Weights of a small image denoising autoencoder.
Data: trained on aerial photos of the United States (SatlasPretrain), 5.5 epochs.
Rows from block 2 of the encoder of a small image denoising autoencoder, named by matrix and row number. Rows with one number within an expert belong to one neuron, the router's apart. Each number is 500 + 50 x the weight over its row's rms, rounded and kept within 0 to 999. All counts start at 0. Numbers have three digits each. After the name is the row's rms in percent of the matrix's.
Before each expert's rows are labels from the 100 images, of 14976, where the router gives the expert most weight on average: "colour at peak" is the nearest of a few named colours to the mean colour under the peak. Only what is clearly more common there than usual is listed. The data: aerial photos of the United States (SatlasPretrain). In brackets: how many of the 100, against the usual share in percent.
# router: router (encoder.blocks.2.mlp.router.weight, 16x128, trained with AdamW), inputs 0-127
# up: expert up (encoder.blocks.2.mlp.up, 16x64x128), inputs 0-127
# down: expert down (encoder.blocks.2.mlp.down, 16x128x64, transposed), outputs 0-127

# expert 3
colour at peak: pink (28 vs 4.8)
router.3 116:507526537394508450486554477511583422530521519522523432382494547564491555419368462385444444539504483593538511553482465588521560473494524509516577479484501466498494569493459526546504545527527487532510533484543471424474590428508495581478511531587505616494485564555439429508502489534496414550558484596531602399428571492507451584537456525526476489519466463486516482436441558451536467512521
up.0 098:482543510531493455567555523486371465452515511540470548458520489502422474612410505529529487485454356502502558446565419518520458475458508468404493513465543494499499475518527481518535518515520650538537560509457541427510589516504525479496486600524422445522517514451472514435596441426592554458458475494507541530420485522533542449496497488546536433480545477529669473527498405580456511490556
down.0 100:556451457446506622490395541447596504564489497445496521487497493516458540543433513539493477460467567425542482475504566534482533478563565463448438466473519518427540493606487496462545584484365422494466528510536459387437471478541505613483483474411476449494484460578464436395414447483461560515485509412526478431491500476564559548472461471590534506459485405474482471457569473469565518517465
up.1 106:491545405526498507532538434532406474440563540473474501499549557550456492489490505511479487511361567508498478538517455556546547484434446518503471531528469486516485533484520530469465541515470462499572452485569412484456501429451599462503538479596465466475599510500619582490569507485533565454574384441511536522464482490456473500534489470445373513512503543473344498561440632418528555499535
down.1 111:511550561526587514458466531452551475516471510481448478462508455472503535492469477494463412508550466478490482519396479511357581480554491395476451583503420493447489480549463446524465406523492460484495481497468523502458485469379453490545506526492423492533499494474422493493461531488476592538632512522408513558525450425625546506583457487451470525469531446495506554437588646414507472582531
up.2 094:489508422468510483548480505419493551493525469479529451459510383514510416588487548446480428457482498551500443474464502544501632493511470566484523501543507530363515535455506491581535522552522586507548462597492488504488492535451514483557496564510464408403538463470478482486406525465516486356486475437513511482536456510451570491496448473713519548503549508525452450582518580557502518490531
down.2 098:624442467371475513380551482480461442527475473427502497498564499504525523506559500494491490527535471449508464474473456482502545499435637513465537470519534470454483511469509416487532556458474439452512561454551529429465432566489475462495417480397522532630488471520488527462396459503536527503454458497475414559494491399584518485496526500455434445561517370455528499644563552514477544497490
up.3 085:497566543511476439500561493482512467459376500472526543439480469390558457431531470504617469501495507471522603578558507451491458501473438514509488448526460462452518511465469378556484504442513559518575501550358514499522527445539468542506561567470539478569509494575500547483478471538521420544505674569476410476493540487437459507500533483389464597524539481549529482577545458554544478457508
down.3 091:439462565520574575469410443476473505468520459538505487564602517519520519507440464507406481599562452470585542497534529506488436439480500536451501511485471442500415498497466499516480486509501612427494497524584482514581513426387433440545441549528468567498461479501510567566446444455523551491507444578506399475519540487600429514487551492465478548543434517437442525590561521532480395429612
up.4 110:483482454603522478467505434509435513512456516460523517596557547443517498520349495515527520506585382451494497515424534522476551480525507524521466424517500465430509551500432557528495495466541440516442512517506494430574530507524522528466487454463508462467503488570373552407519499499424524512483506516542519743542427554470553517522492427474497470500507552491499459496545496483502661478509
down.4 109:415416469520536497580426454514510429553547489529594533474567476500468469418594460481502584469619523470506574482502487473479566504509494488559567455425530518531460453472455672514585521460513488408495611467455643453534433516554518469484458518497475510485445496443426570485563480542535558473572526520487547558523465549442454430495460488487513506535457571541502509429436467512530437509474
up.5 090:479490515440521429535512493540546485526410464511549518421494550505520534356422446464491441568464495588543439540552437554529475431516483543569531510510578483448457554534476485598464470510467624510288491578513471457509569463451469539500482511500495525340449486531470451494478519478553460555530542551578479489473524510487466500486508526500516473511489573479530412540620511508473520527462
down.5 087:501465501415498568497481453512462515417514431480491439549509496518467420531526477590475530514570495564500542501437562489460422546469544442558478462498458481519518477429500466555500505435497590491696532468508434490571631517511531488446457516443502532610492505379497454459507472508469495486465439579497455424542514477449474472498474429493474511464487498460457511502337483407475604516434
up.6 097:518435590462442490480536530501464467457449488540486557431537544528549518457594419514531498496569540378457478416485460554550510437379614498587500447518469499545493485562505560564496526568473406572599474555445528504486477531526485471469508492523470524496457489534615357530452531495581493492606528536548468413469559432515512508488508517543500525457489441517527438443468450580421439506526
down.6 093:476554594632536464472501491529500501473540479460456511596468542541538454398329527423468534376480477436400484483500483586450386502492484546508447504459531505494502423516492517538633568516532453548458526544545595505489514461529511480494502550470558560469573548521581529467444541522481469457470510511424509501451555500499504459501544446446416510496619499437479502446473474478495414516500
up.7 096:482471498579465355488522493510437476519496562553495575491457496512553519478569514572489556529455485381583479523392537521508505449416512502553434454523458505474517547496527394530418556496515530514404513482541490450600505479470539456518471479496452448451489485473573460576435561439511576470477464536532444588483510507553626494530517539614490455565481581496393517603488467508488481545424
down.7 092:593485518463416499441483534620389517464518469548520465449528551480481446547532440514433440472373414523570522571450459432596504479569479444410530475529477535546519486464500480484577480449564534501451517503510528541380444511453455447525483484521502473438499563488513566352521482557545527474490479471535507451585412508457482419526539495366529489487569477539571539508478510583474487489498
up.8 092:523385541441460563566426504457489597521447432579424534547542434490409518476506571510534482468384538438514408558456532472552563367472587528532477479466569465341444533548441514483501494531517517485475527512583526545507508513521458557497553452532531504519575506460496508546514506456493470456486530549560436461494502546447493486530460553475448494427532571454410485487502651509484491468462
down.8 106:573517568395472585481406500487479454514421548556526527541506496412520536535566466451474455479545500508434477402396391458543465475465551562559471476470537400492466529531452428561423483458518492465543507497489579477556439540513465525492456498535445588469531469500532540484434482555591513420537410499499459530624494530512558496519515565518516527435497492472531570591633572499483520441446
up.9 088:491461534505517379478468594490598471486487581518561485524607450519482407442575442549475509457491468415530482477490508512542498433519638578485522479446519452516553471535461432554481532516504494494430469478469610410465426501514554481507520457553480464495501467563543497455479500448487541421566587544517475610623528454399551474519502535551533558513512503421484456563580501409524463535539
down.9 101:486491464507536493438440531509390577510487526464478459500434568566513505496523469481569353492477501536439530562525513433542472477449405564439479442529628496558469496450435471531516558652465509485474424516459442445552496431453527496504487470527487582517532639607566561514508443577477492444483484551554504559530465512519582545531536416544484513493500499455556426462535529430526510479440
up.10 088:479500464488472362430537515548504497531466436564509493564538496484440527452514487453484503561486399528499495520551538526572481438492378564483510448431524522517537525489514485561468483475545507465519587459514558519516423484511488451520471467484473519529504514528439465511701354463365474537480559460559525510507516491473416544504489525459550527538543556394413450546626486452461497526457
down.10 094:549556565548603437586435541500535405513455491475582534494440490518511512470586489527527488577474485518574483503459559461450541471454493431506602444513479471495509491424496582531462446445483543504467485517487518496551513512563568464524458518535538538449486507436444473569532420476564504453476452543468524595490435504663562497517608409526439506472506559569529576524474612386519549489438
up.11 109:483536540516509505526582497541418431457462611545516523500547509481512488491447473548470531511617496427480363480526420529493337462510567489508442540514518531498440544576475561500501504457510388473576581506467538463473410508490423452518508496497552448444525483594509587506489489435446518566552548457535464451476547609480546527574505380488490551457463515496486515510508414539422547438523
down.11 101:447534349574487568470374484534607556541497602519506524519513538532466502568492438446440542523457494495481485524536446613423482505463465588542531488472554496479546485504523481435501561443443535538430479530512596416457411479468438469466507494578442470595536434549470435518456524557574521511451517518558464459552551546449486508476461551470543421560485571516564467481425549576566508485512

# expert 4
colour at peak: grey (92 vs 54.5)
router.4 092:506473469490547483480475460568471509454497569571499471523507546496499488437411600519513452538467493421544444533504548585474637470524531515467558439463515479528532511412482437548472539462531611451651522516555581484461408496452555548459511527453492477579491492505611476471527503578506534574426493458497592508429427473412529493555477454442488397502547541509540449510584457476533437480423
up.0 102:528492540500505435513499486424430452432436509460438428501523469583521559542562561575585558532533559553474424430567507503505511458463511485473556486489548510553540512543517518572522506455463480462507519545489545533415487534525537460471549482495544456471517504444510493442414546452565544532463496546571523435576496378429421466544512427511549449477491416438434483622429681519523537416469
down.0 101:465468523540447456615534526549539457490467552481448492445565527520570602522522494512559452555544458450514461563587500560554436519450504426541568482534490593499541474457438503495549443473482520492475569403544509461510577595485471510519458507571553505449526499461558510511568487483425530477631512608466561416494527582429496473461473474450474553555569639524565494451448504552437490485414
up.1 093:478483533470555438485472464526485465611483448549560502480494570483516557534562488522473456446486427481480473527502573460436533488542544546553477485522535495517524492581474523502492441427541497481476576508496507375558436636491374492551453553510470482525518428444455488396576546483516473586474628567524378522473554508455613520505444506501499588479520560489556443413505461556416449477526
down.1 101:509514595551468478582392613483411519542479424427468446485514477431472510517447516475549408482465391507500456405481480493472445518454591464546515455477542506490573547472497499442486507512539588484474532562537461553494505518490459542491573490467441513433567482480500537526511463518505583503561483507516576514497429613559551588524534509449516498405518457523669504395547461487554553529434
up.2 094:515456444457505518456487545522476507482558583457497486558460541569472515417547473417505450529394566590331516524501541482519558459527435477501518452568507490512516547405569579510486479534396583496548535496527519568483398502506462561492529507545490515461505498526496438504536498473462544476592418526487415442475443421463489451544503485553487434426525566462532555423621569498384528497484
down.2 090:447523403534453571448533471480499431589589426517481422508537507492468558448579477447485417547465487531458486489491461491498487466437595569489522557447479438512519488538496455427492563477462587434540523477517439526541486555431563460453542472499475586657482496506508475602497399519542473527496535521540541574588435337494470485495582576569483517445471457490526482458466441502474524453513
up.3 089:513473460570517436507543539508471509550544513529560474509462590475463538516576406488434535458457460537521501476510479539445511563463598469478538525354508478503512483522513394550600554554508528511563522486597519489493537447522514527509467545446486586524539528532515435476452422452441431472602405517507491525354461451512450459464492632516533441520460420489521485489484521556437484548359
down.3 090:517550477444529570514585483464563511512497450405481556507500472435428500555525502492434488455528507495518459584478515497451544566477452536503505494492583458539495453425523389559480531466466605506526532390479446545456656473524509582488455463446634487462525466633492412416449454450486450499528484533441519457392518462454488487481487509447538525457461484503468467400576458467560566527492
up.4 107:530535504535456462363587483504498453507446539420505472476504568481539517499467471497553494476561516451502481496515599491531491491550510517472532505485504487581516531644419518503507471477570439567565484456467577483543521449521547503475486434502548494527391474442517556474473495520442498543494456497439453509520532623589574442534505419651452525488522488497502453432551463483307534451556
down.4 109:432476398480458446534473488504591550470550529508534473573495465511473459516427538528458632580318504482494587529455435589508497435478463554518548515532528490584435474525530494503479568539479545577392431471524607487519478475465483543441520595537472405543560484478531509559531464583527556528540535448505515490479503526475446465536541494525504492524513525505541460447390400572555484548466
up.5 095:517439526377508405504387503509533532534452528485557510454469567453431496409482542592461513532572506429558460569472499561489477449513501571544496489442506507463484486544565536570460547462481452501502529568565490487504470468427437506497461482584481546540468530480469475510485601451558577472475531448597508492496541541401450550492525568409465458501500505536544500544404516539694516528581
down.5 094:547547450660555465465497503556538529491516558518429492454428504493437470576509442460462425533611539550492494486493447473518434473458402490492536543537537546519523534472555523433507526572513516466499514581476479485539476408518414463518564575567497509524619490491567500494505572570512468511563552586506395464520487542496451404526523496505502557435399600494421539550441545476399444478500
up.6 105:441530468585478418506528512425380478563537447498541512569540550501421472553382438460518487485565392563552464559486395460571518465523484503530497511525435514421445512556519556504712513464531447499547540549543543476564544423452501472450460511550462626475518517508462514469571500487497458491545523536590435508573462493534448534494484495485533485495473564483508466439511483523481580537523
down.6 106:468482487511517487580416430475709471540476519497466526490572443455504510509512512507513486531523582513454504457507407498424586492465521421511555481453441521533501570555453545456556576545500395494395525480469604473574471520546505545494463452560632540432522537547499468575442544435491503546572553464514515456492578533520467520500484521538469467492469472552424531434539447582585530527491
up.7 087:498400458499572442538489448587488505558511519525550532410437534456486472585402455390506536517543537622508433492515552481514464488458424379448501490605521523496519461489470561473516509523513496486552486473523526547499553517504443598481502527607435446576479458555426444496450513530550543447604441478554601424511517588432506559415517461541487419530447521518521471445496505474555567514496
down.7 099:538487432591601509615452518502512464482549492538554559413534469569539462497473575496525489572509485482466588520527487510432528511566419425520521556508395480362448466434553425506560484535585402522451505593392464493487487475504478500554545522502418553459440464571446486524488542456534568525493471490478592539489464587463526457537542560421503409513471491529482490426474535479458560466544
up.8 102:489444564486503457597432490469534452545493483514538528509545486509579424558513495509409546528465376484512485498595510573573384498481539558545514494548501506540511486419482533564432527584441458557559522521489526503536395535463418473491519562596425527510508495559604543430590433402520498446417520423503494350523552480451487493465539526544498420506532497497515485459528431520531485539449
down.8 096:550474571534529467531417461565643499545549536490437490480456508503551524418448458530529518459518553503498513524584471518453465518412496511417551496596525473535481518486390563437664533448516486484498578453454510469498493555509527464539451533498568572454479571533398558521454498467588461505522479528449486523515535544496560459483465445679513520432547493509542464519484619464523492474530
up.9 115:541490544541543457566516548521380532565498464484466472547538521534442470485584512476507680484525547382524521440539491421527553459502564507510468515511533500449458516519518498521366440481487444462570560533494499481584393545477571507537518473496550468468515481470490426528510419479491612452363444428492469507478464436466505483500506468492569429501460550518523484600469483401564568536527
down.9 106:467483427467510582630527492600624463561523504478558519548560537534522575585584508510493506519429551617513489550515521557535514497423520510565534517584463513482519513492570584529437466521466564545460478462497502534631593510515545518483535544507459584477496477518582499651533533527535527432507471499471544558536469598472526542530443557494531561529493511544550532514464525534557580487581
up.10 106:502504562602562490470510514515528472486444502554548457558464489544564499474476470586467536474583520321495485446458575555434383507591513483449469474415492520523529526591511462531530512470456476471549583434492633453464553491502498540473495472432521477559399500556487484464448493480391545484562392422516552570500484578494519510494502495490519452525487447537584482419566519481428466559491
down.10 110:441530488283461530407615508471582460417479462517497486498525465512458512574407439506504517479531472427506535520479417423494484457429358535459503506535509481515495507542501300476440543570478621539450490486495541539513512492471511490490547469430545480512544481498493556466498442542512440481438511601499531530457470476458437476528488530545531484492429512495525538550504481485476511515445
up.11 110:518567540589528482445506431494545442483499533493508495502492500489439458563574559628527497560475439512553448488462498503553453504437439519431509499452484483482489484598483489492507522526431383534417592470465558488575490465467484516556499510527534250472536497548616529538562378487465526403500531556480537527452478560501525491516529466520506442542488476471465500532517544488486498528599
down.11 104:451559509609574483495505497480412494508591620560527488492510509524403535455433513549527445526517490426483510548511464497509564461570531571450552497439558504521609469490543456572552508543532507465513492550590494518483479448536440446430538492564407469505535494490526488488494514567618551450561444408567596449470558506488459457534448588536483536505520528527583446392504467427612495535461

# expert 11
colour at peak: grey (86 vs 54.5)
router.11 090:438372473533516467462436510493498575584417460534493571526545478435493559430454418519479538480472434474526519481514522443543492538520484408536472391451429554546452434512456464532480404544401466501495531531495551551597520618484474474618472528466485486482434428513495507512480462560433487554488510476600490496463532577500461416422531461487500475507428462490578585431508528482441463595446
up.0 098:502506421469511410384464486463530462411458460516472576548455424523490559544449544551515576545587437581488540458448560460476523476555581482545498580528518539467606516472482597547585511514443502509555416549419510505489545553467534498486491470552493507426463513533519444398568584490488467460466452500474505534499395491502491461497473535556480438542544378539555508625501478446522410551498
down.0 097:409482581524563517577394519535479554513555487545547458439536433445471474573457564517507491586560564456465415469448545460455494434543441449514477452499588460485531536522498443475534476477404488508444456410473470566528485495473499479494487506476444466485485533450504444445500472522441424453497440547530536519526491491524392543515593446467419446458555419582478513440605524444345477492591
up.1 107:466518501502530486379475478529485527467481459552476519471457551464523507564464434405482510533485472500502557456459512570503576479499552499574513497634457495533537438451533577480392456547515497480613602492480530493576462509531407510515533488572401486524468512501500510492502485520472516533562531430535494330506541393466595490471488583403562423533504461560500518431532441508456446516607
down.1 105:547493444550538457491503571508581487592458557502463603446548527525575459612483546501542445531508490514495471422533568536471569477524491462503481465599472507471461559569506574570665518476505552539606521526503516506546470538530498490532491508561449660522516501563484527545500520554592553551405517543524512511553482460597564447515492504367554474520553528465538526539512509563467537518451
up.2 094:538441408413561457495478534587566475565520553523467462495504586423502511563476501464486513529509515636465494489496435481418551522483551505520495479436520476541522477429432485472459517507495562536441510552548455447544527540495520468502481474546541573432504554597438470548373528522451415435609512571519483569426420407494550485498501511467449457507472616461431567479555457440561592498462
down.2 102:518492361438524469499522409485497471433418448471540540506516479551538458451609522472478497517620454532535553473514512436426526536382464466684486511464514519531529502461497507517572487460484531458541576501512441589614486540476564497545488555456520501545462500452532478467424463500527471454470493593542489464498510487496501474353473479490478537566411459535445467503473524406421505433493
up.3 097:489387558552577471484465499499459521554435459476512560521529487496514475435518584476412538496417572546479569497460591518467560474607627464479509533487482506506396517465413437467458449492492603489506429545497547481551479492440569556545535509556524444611518484435475506611536392479476437447488494394530498589482409452466475476483532483512429512565492525546469531525481540517555543545447
down.3 096:491449495392526527520513451586452539431463437490517524468506520403516534515528461580495470509524484567501599513427514408521573504498394496501528434463506483509391508451423404605414447591407640495578539553501467420486495473493487519554472513511519507493464506490551452504496508484572457457482513502523430484484518485507559546383478525491433440511448582566531447442486545492593494441424
up.4 099:503416532444496461505517493358511545504467490446509556542434493450459474489506525525447477526440374595467484474471458538609506574521524558505454563394496536477551489490528462459558552513495416499421516531576479454577499555456575503555513565527525547509517525506487494313480454476483498403445462480551465587517541423435453500584512439442533505490437545475529536479554481550599531464504
down.4 098:500549538515557525619515535513568567484491516477496488445444585438448422515578489548553460545622548595470516493588552461454481533504420502548520486484459594484453470435463512457480456573511422489438522540418610490549518505502451480506469569467459464389455557510467562602518465496489473484638586423530535555543518523502510522481508498521505517544501506625396487502562533479486520447545
up.5 106:492412636486411593580543469519520584563408519465463579554537458438578450456589557538462566495477641484495525493490507556495469468484424517533460456475469458491438537530483456504553493447503476515487608508485529518469461478505481504478553569444524447341480489537469473491516464504549503580494518519495388543563479532552415555494494497505398531473501531449446580489586538494559498477468
down.5 087:577449496521509427481487570504614460537497521511429539432536476496508514504527574541475407476464505500424475391452480624465497504626487523467499437497471456492517464596532513489504504429471473461510438456512517545417497544568518581522516517504439479469451454537524587475492551464517544483600464442523447549565452533569589464426521459629537475541571475415468545477493556607526510604474
up.6 105:515472457510500521432524508466614472570494475509550529462472521479537483439404473417451369531487538586485440473599491499432422533592385448579504528453432493410529529584500507494473490556499544519422540513432530452526604510502564512532482509593557580506481455568474457471507570517478460445532425549559517605478545555509626533482467419520500500479501421488449522505556533517440502506510
down.6 093:525536434480439415537526510496524449548440440546479519532540416480524427595551543502577499477545488548591510502526531454503450531478586530605536518470420510580477437451513535488503471476452512512645536458532468477603514493584525504489507586479501514610472434434435480503517480459507471471411514463460512446477499468349508484447512518352494498548493532499490499505412382439507535556495
up.7 094:542466587534584569494448520476478516457385504540535465552442509466500490493552547582529613532488364533448524466476460563391459577528498459430539491587486487379513487548532460525537494472493527491494530441567491545436407498546541558475442464511559471526494502470502460551434393439501565523536569529505519472522524524523439495433493499493609457563509464351422518461575490432505518508494
down.7 095:503491508529539471501479524560525490549561467469485526452479517596553484548494506538495408575527499485520493510536509522501474492593536578485556469452549447511525532594524465458506406625554459501490396594377462517465495472540447589531576443505418435461507484591496541515464466468576533449465485458524530489482563531402507576618475523539595503512502517482557523467528393582415409569524
up.8 089:450476436522430424551479470489380505467544553491494515524505521536456521563603549581541547466420509538522493466494494523480565519464552474496461491550506558567529527405538494559524473574481495464562503571456491532477468562501406494492462468374508461406495480436469516520539476503566515432479551476556469454498483492534366516517543500588565502547478490494420468536504333645459405499514
down.8 107:506502407435472462408419474485498499574469509479544610502459514432499494463493493522496480526516506514504448454394451528624509548513505464450487485509504488393454492594480522435525473506520557605469518481504545475486459487579507584528561441466548521565517532528591520492517523430491491534416488468519402528484463535673444521530484610533495409447592551499564524479426578598513482511511
up.9 085:492418575517399488556488540504403531562476461578486533558541460491493437506503436481523575446438537395437481467505560538469490463507515466545522548507499485547510532585500625535568432423508445490672451475474507535491434517530481491441453432475429448478548490495525579444547542542521503547460559340536462444497469491428487464485558494571466548448516562499552535484499542440463587518485
down.9 089:499465558555453411543435545529484474460484556514470506550498516446523596516453527502486507446501540507498489512458513558532435488579597552493454496500426497555514553544608417601612521519456477452464435438509521431416510430549460479426465521592582587462450435406523465588544486550542548490523456520478483586568423507484500446489454558529516492572488443482546501506452525611555438598495
up.10 092:500489551472564526556448562475608501541501502558602456515496447517360471533399596486449505512449450527466501520461498412499513535433480492456519463364484495574496479462525437453584504526437497469511457505498581513581432568496506530548540523515509547559499538480547487534549468462526513437500464497516498506512507447353550474491489639555519457493431506496511540508582396471391496561414
down.10 098:552549486530519452511534481481513516498435445468413468540454503551434495445479461522509432412496574482477483513503501482448515500396449481444451478571554460457510509386481488516436567554465437501541525417484461453520502522482588526560444539565570488529459512610459483449497449495479516465488490562538397526482500432663523466447491431619383518580462518514512497535497493427639553442480
up.11 097:481494543567540426496549554488474477589531538564547500585504510532540546548428488418465458513492478539522528556536459562558551437460565529466496534378491528532456533556520469558641482454464378480547473493432522402589483487507544530493447522561519481567496469464526502530405499549441348490613440492571486485502487486491446482475519488452553498521433438391527495412537571504437506511497
down.11 090:430548403382467489579481506493573505372507475519551506492498543605504539483533456560502535386434609567493475538471474520484549565591592593550466497437512524492520503548498494569500502502505431518454577452517494412472591509554459486474549506491678555439515513485545496444517535516530449524507512517496428511490589508450515504478496503586545534539431510498463484455444538498611541523492

# expert 5
colour at peak: pink (31 vs 4.8)
router.5 114:497499495577501453440547448488455462540463469512512509621524531530587506655533483580542567552549533481554454503459455544526536464480387526562546516552526418499488503548458562544582487456570389517441505466522530482506439421562476491455468389438477444428519523426507505477447463533467504542521471464508399438548468585599482499493503439547569528484457456496385451487475551542476573506543
up.0 095:502531497564469487526459485568471486421480466495513565650472494510455530371527524474544476472522588382486555521507524577490507492388553493490448507468481496466543486500476568567530451458469444499715458527535494490521457495513560461500545451445506598598509474468521536458556540515543501482415553458528449465533404397477456446520529464475532496473479525512569546386485475513503522438493
down.0 090:443500533499458522391491537547518470467504486404501515540482404475416548480471493517518576406509501540475410511458490496509506512511416553538530504464523519522510475615474478516521426403486472514349408429531540566463501457451508493479535468537570518429476497472416506527531543511464498533447516444379460566525440466588553536496524569436534537466547502422387558447609525576514480570550
up.1 102:455513458522493385577428562504555499563440428504513485538445588540514570471513553477515428466575446444517561521580485413546568588478537490526486471478508546520513433451574507468415480545412555446505463497473443494411474503481478463487494580478441522434477505489639613465494529528556471482572591522483497405513524466424501449442509570456483501502497515487448571461602468493536459602545
down.1 099:479561495519506571439501494536494468464538496586480512513570524488644480552469473481484456525485438568491512620454584559419446432400497579513460525557490531512435567451527529529540504477577576562589442536510529488417595400446486444533523481503539516489542510598456579507441533510466497498399496459519493486497482576558398448542437419365488532447467466493499479564516478515456505513510
up.2 100:479483563605569558498511497456466523441533435517474479603463481497463497480491461586527595534563471393505566498437495472547393478537545492499475523467512511481478547699504466514532469446488488515417504428552497433499528477539543483507475389389484494656449504578460449495549504475406491570491535437531486574499466547480509515503510492484511550472491469528550493535411584467426519546508
down.2 128:438472423226444508386538508466507466388464444520512438560542457498494456543472489439494540500435443467477532482475479434462436490507564477498458493480516443444438467440465387497416474489490535499557514454470530536475507502497455478499511488455478463579477448487504477432459517462453466476447481532488412458467497389558432490463446523539496506459460485507440503584469460409517483472447
up.3 102:462483550454534426539486500452432503596433523495476468547513564492492539508488486409516494483478646569488482537393537495447627436488530540545509562524537526593557509492501408534526428564530552491525458568417468436562499500460464457527427522565482444510506471536540487549431639513535453372483406461548480521467517488500480467552454490493440514504533618470516419532501531551523532460428
down.3 107:556528422441504511467500516503374471336471445475498496428524587528531471488597518537452467521480463527533408446503518427514455528574382471582498488503430585497508486502499457481558486437463441436423540493487532583482479560614547477520491522559524506431402474515461452484446553447466497487516536522463510440494518449483442489521454511475631545538519467560433528544534517622441463529460
up.4 108:506488533459490506516540507468501461553548600531501545451502509473540523671427441379552456523406477532510501509505499465537503478503559485584523457490486527592499469527441487492486504485529480517285559507425411553419510476607440501484495512526429536427531502565425468536541531477505372490553473578456524430457561500512484454537512595452526536494523569521450465508466490516502490470534
down.4 084:482550483466539548512522451449500533538514464477488467538537471436462490475464478457424505501530592464471455628489448527549548472358431526554461532537524421476503509494581496571451558472429502512620442412490504468577527492486554540432496480387522385574457458438526561538511581525437466453488525498478476511450569499577455482553412622506505480544467547421491488531456401436535551519500
up.5 111:486506507480517518545541490397468461525552452513574539467539360500505427474505509473446453481438428522538539576545499485521569464474493524526477499502493495487542521494469485560549518599518481540442596571445484502533546512471517486549498559561395470514527460568487488514388594377472485384462513480532514510497490528394490498525504523726581532519473542481557481504553459422451502549505
down.5 117:486468522402501540426602506473469451564476432474456493467492485485446480484414494468501446431518398445468505503409477520511488508470433503470511514458510529420515420480481480509531505496529458542550457479509454505458522422435435452478467452370527504596524482488459504429424452521552526470411450495478421589540491467539502465485450533355448490491506432407644496562505645472539511528449
up.6 097:526493507416540363464488492536523464523486477529550517361430478524517553461293515476444441483506439535524471479606509630520501498480524525455514459555484495550491501563536474537470540567508425494485529552542506485427446510450494562474515577572515524461532531465452516499509503548564490579485445540509553353453536426430505487561510493536532442440475441517531477527507491396517423507467
down.6 106:468463465438469527440488494539517469484510361492547527527542455475430509485453489561489459527529494452452423489489577474500460525371469485567474481503545463411511451422563425470357483494512468545552491481494505567453582502537552530468496468490565460399464483525474459495606527484418488476471593527539413396390596540479438486471511440474522547482537356446466494497519447487451469496545
up.7 095:510491512620452518545500517470515527537486468465544510491467541555443610525451465492518529503430488579499443531460476500476506453471694440414457488473430509485489496489552523542504463511551595538526590484579510461512425498518526429548528587548528639549501494460470456555462468453586522404425403462570444489461511479504484404463478530496576458522491490461550456490430574556587507510511
down.7 104:533483558517447569527505487478478528503489419516478505446418524436545488518496485427502436423577485485460480516472547554540590523479514500368434524555456534450503588465442521394465564449446463480447534464510540504485485535542510535554515549498484522479405507607478399495446492439448499579572509525546468451419551490438529468447483419457494619479405517501392413559591474528466423457559
up.8 104:514445499476384521515557525513522583536534448509447588550500491413499417537596466513542504473405573523390614483547471455443378555485369463579442532477494494551503538496463502494529480474518456516456452420524514580465445533537469471467523508497528454450517496502527565536446539492549481492484415462504348483577479488476482466514546519575505544512547516605444534537619486556486471497474
down.8 077:462457460540452435492561598491540490531499448446475485442564521462486497538556528563540526451456576429546568460451467482545424473563490551492476503411577423583477511490478441439526526538466495539615421392451440427498477553553515438534462436550567485498596517450533550528556523514490526467544487515528353477513515550474514506411508517555497510576478433494552569478518423527573602560571
up.9 092:486496525487525423464542520573533444511465509528461458453519489510494610450430523512511594536539508536574461475418515555487504513478500520501509461507540479602418500514509535555517527546504524534487464481600491490502543469494528459530460545570555531365475489478485464511617465577422496451502486549525566462455441486686433502441522515379363427493491478433472488480480410473426446557559
down.9 102:504501512459555569528525498502436477488470441445554479460519453439476485469515487547482536428391501407480541539488498440462529487464565556462501521463479510452504380511536552604503514471450523495544390475468463484465576528419506472428502497414463464532504512496505446513421432499673506513471507559493442580548540527614476487416612457519476429542451440478557465485556603483589501525415
up.10 082:553492555501419389546626497480524508563535439540543511482546481496478446578496508495438532421437587545436610500562425564511383487552387444555447515462444486491433563511457549456487520521566420452481453486503436595484402505586486518497535484551506511534468483460489532544528380475476553489557457581464552461469506534486508529511480530501532576534514424580526515528413514425461524530490
down.10 090:575526443516533407503505494553506523506507385457507584476534479521529497479545519470495460522524602522494539526481508484537480511483497480562497510485469430565534453473486536609532512468504495483385493554482505361498540535411559579518507493389503486499463486384494509428431476616526460458518513547489357553460534501558617515515548383525510537518517562499587530467565574525467559556426
up.11 096:483449448527508451449555487498566460569478458513530487515511531518556486419407500423496412489586499505503479538481467490485496425503357491495520595487492488530524503500507495538622529518579468495433479471525497488480523459528533506450441586536581582545474505394468466388513504515458398565542407566534458528468418530527478497496532579543527460517479489442493460380640542491470617490558
down.11 092:497490415437451549610446540475572464524559478452541491415570501528643506480470487524525559526495511497528533514490524516488542539462530533606592586572468515518501603519510542492548526505446522506552509444493546631629572455537507523534495525511560528461500537509436495589489451487526458529523544531501529579460493495490513507490565526664533494590514532508505531425348480503457522504549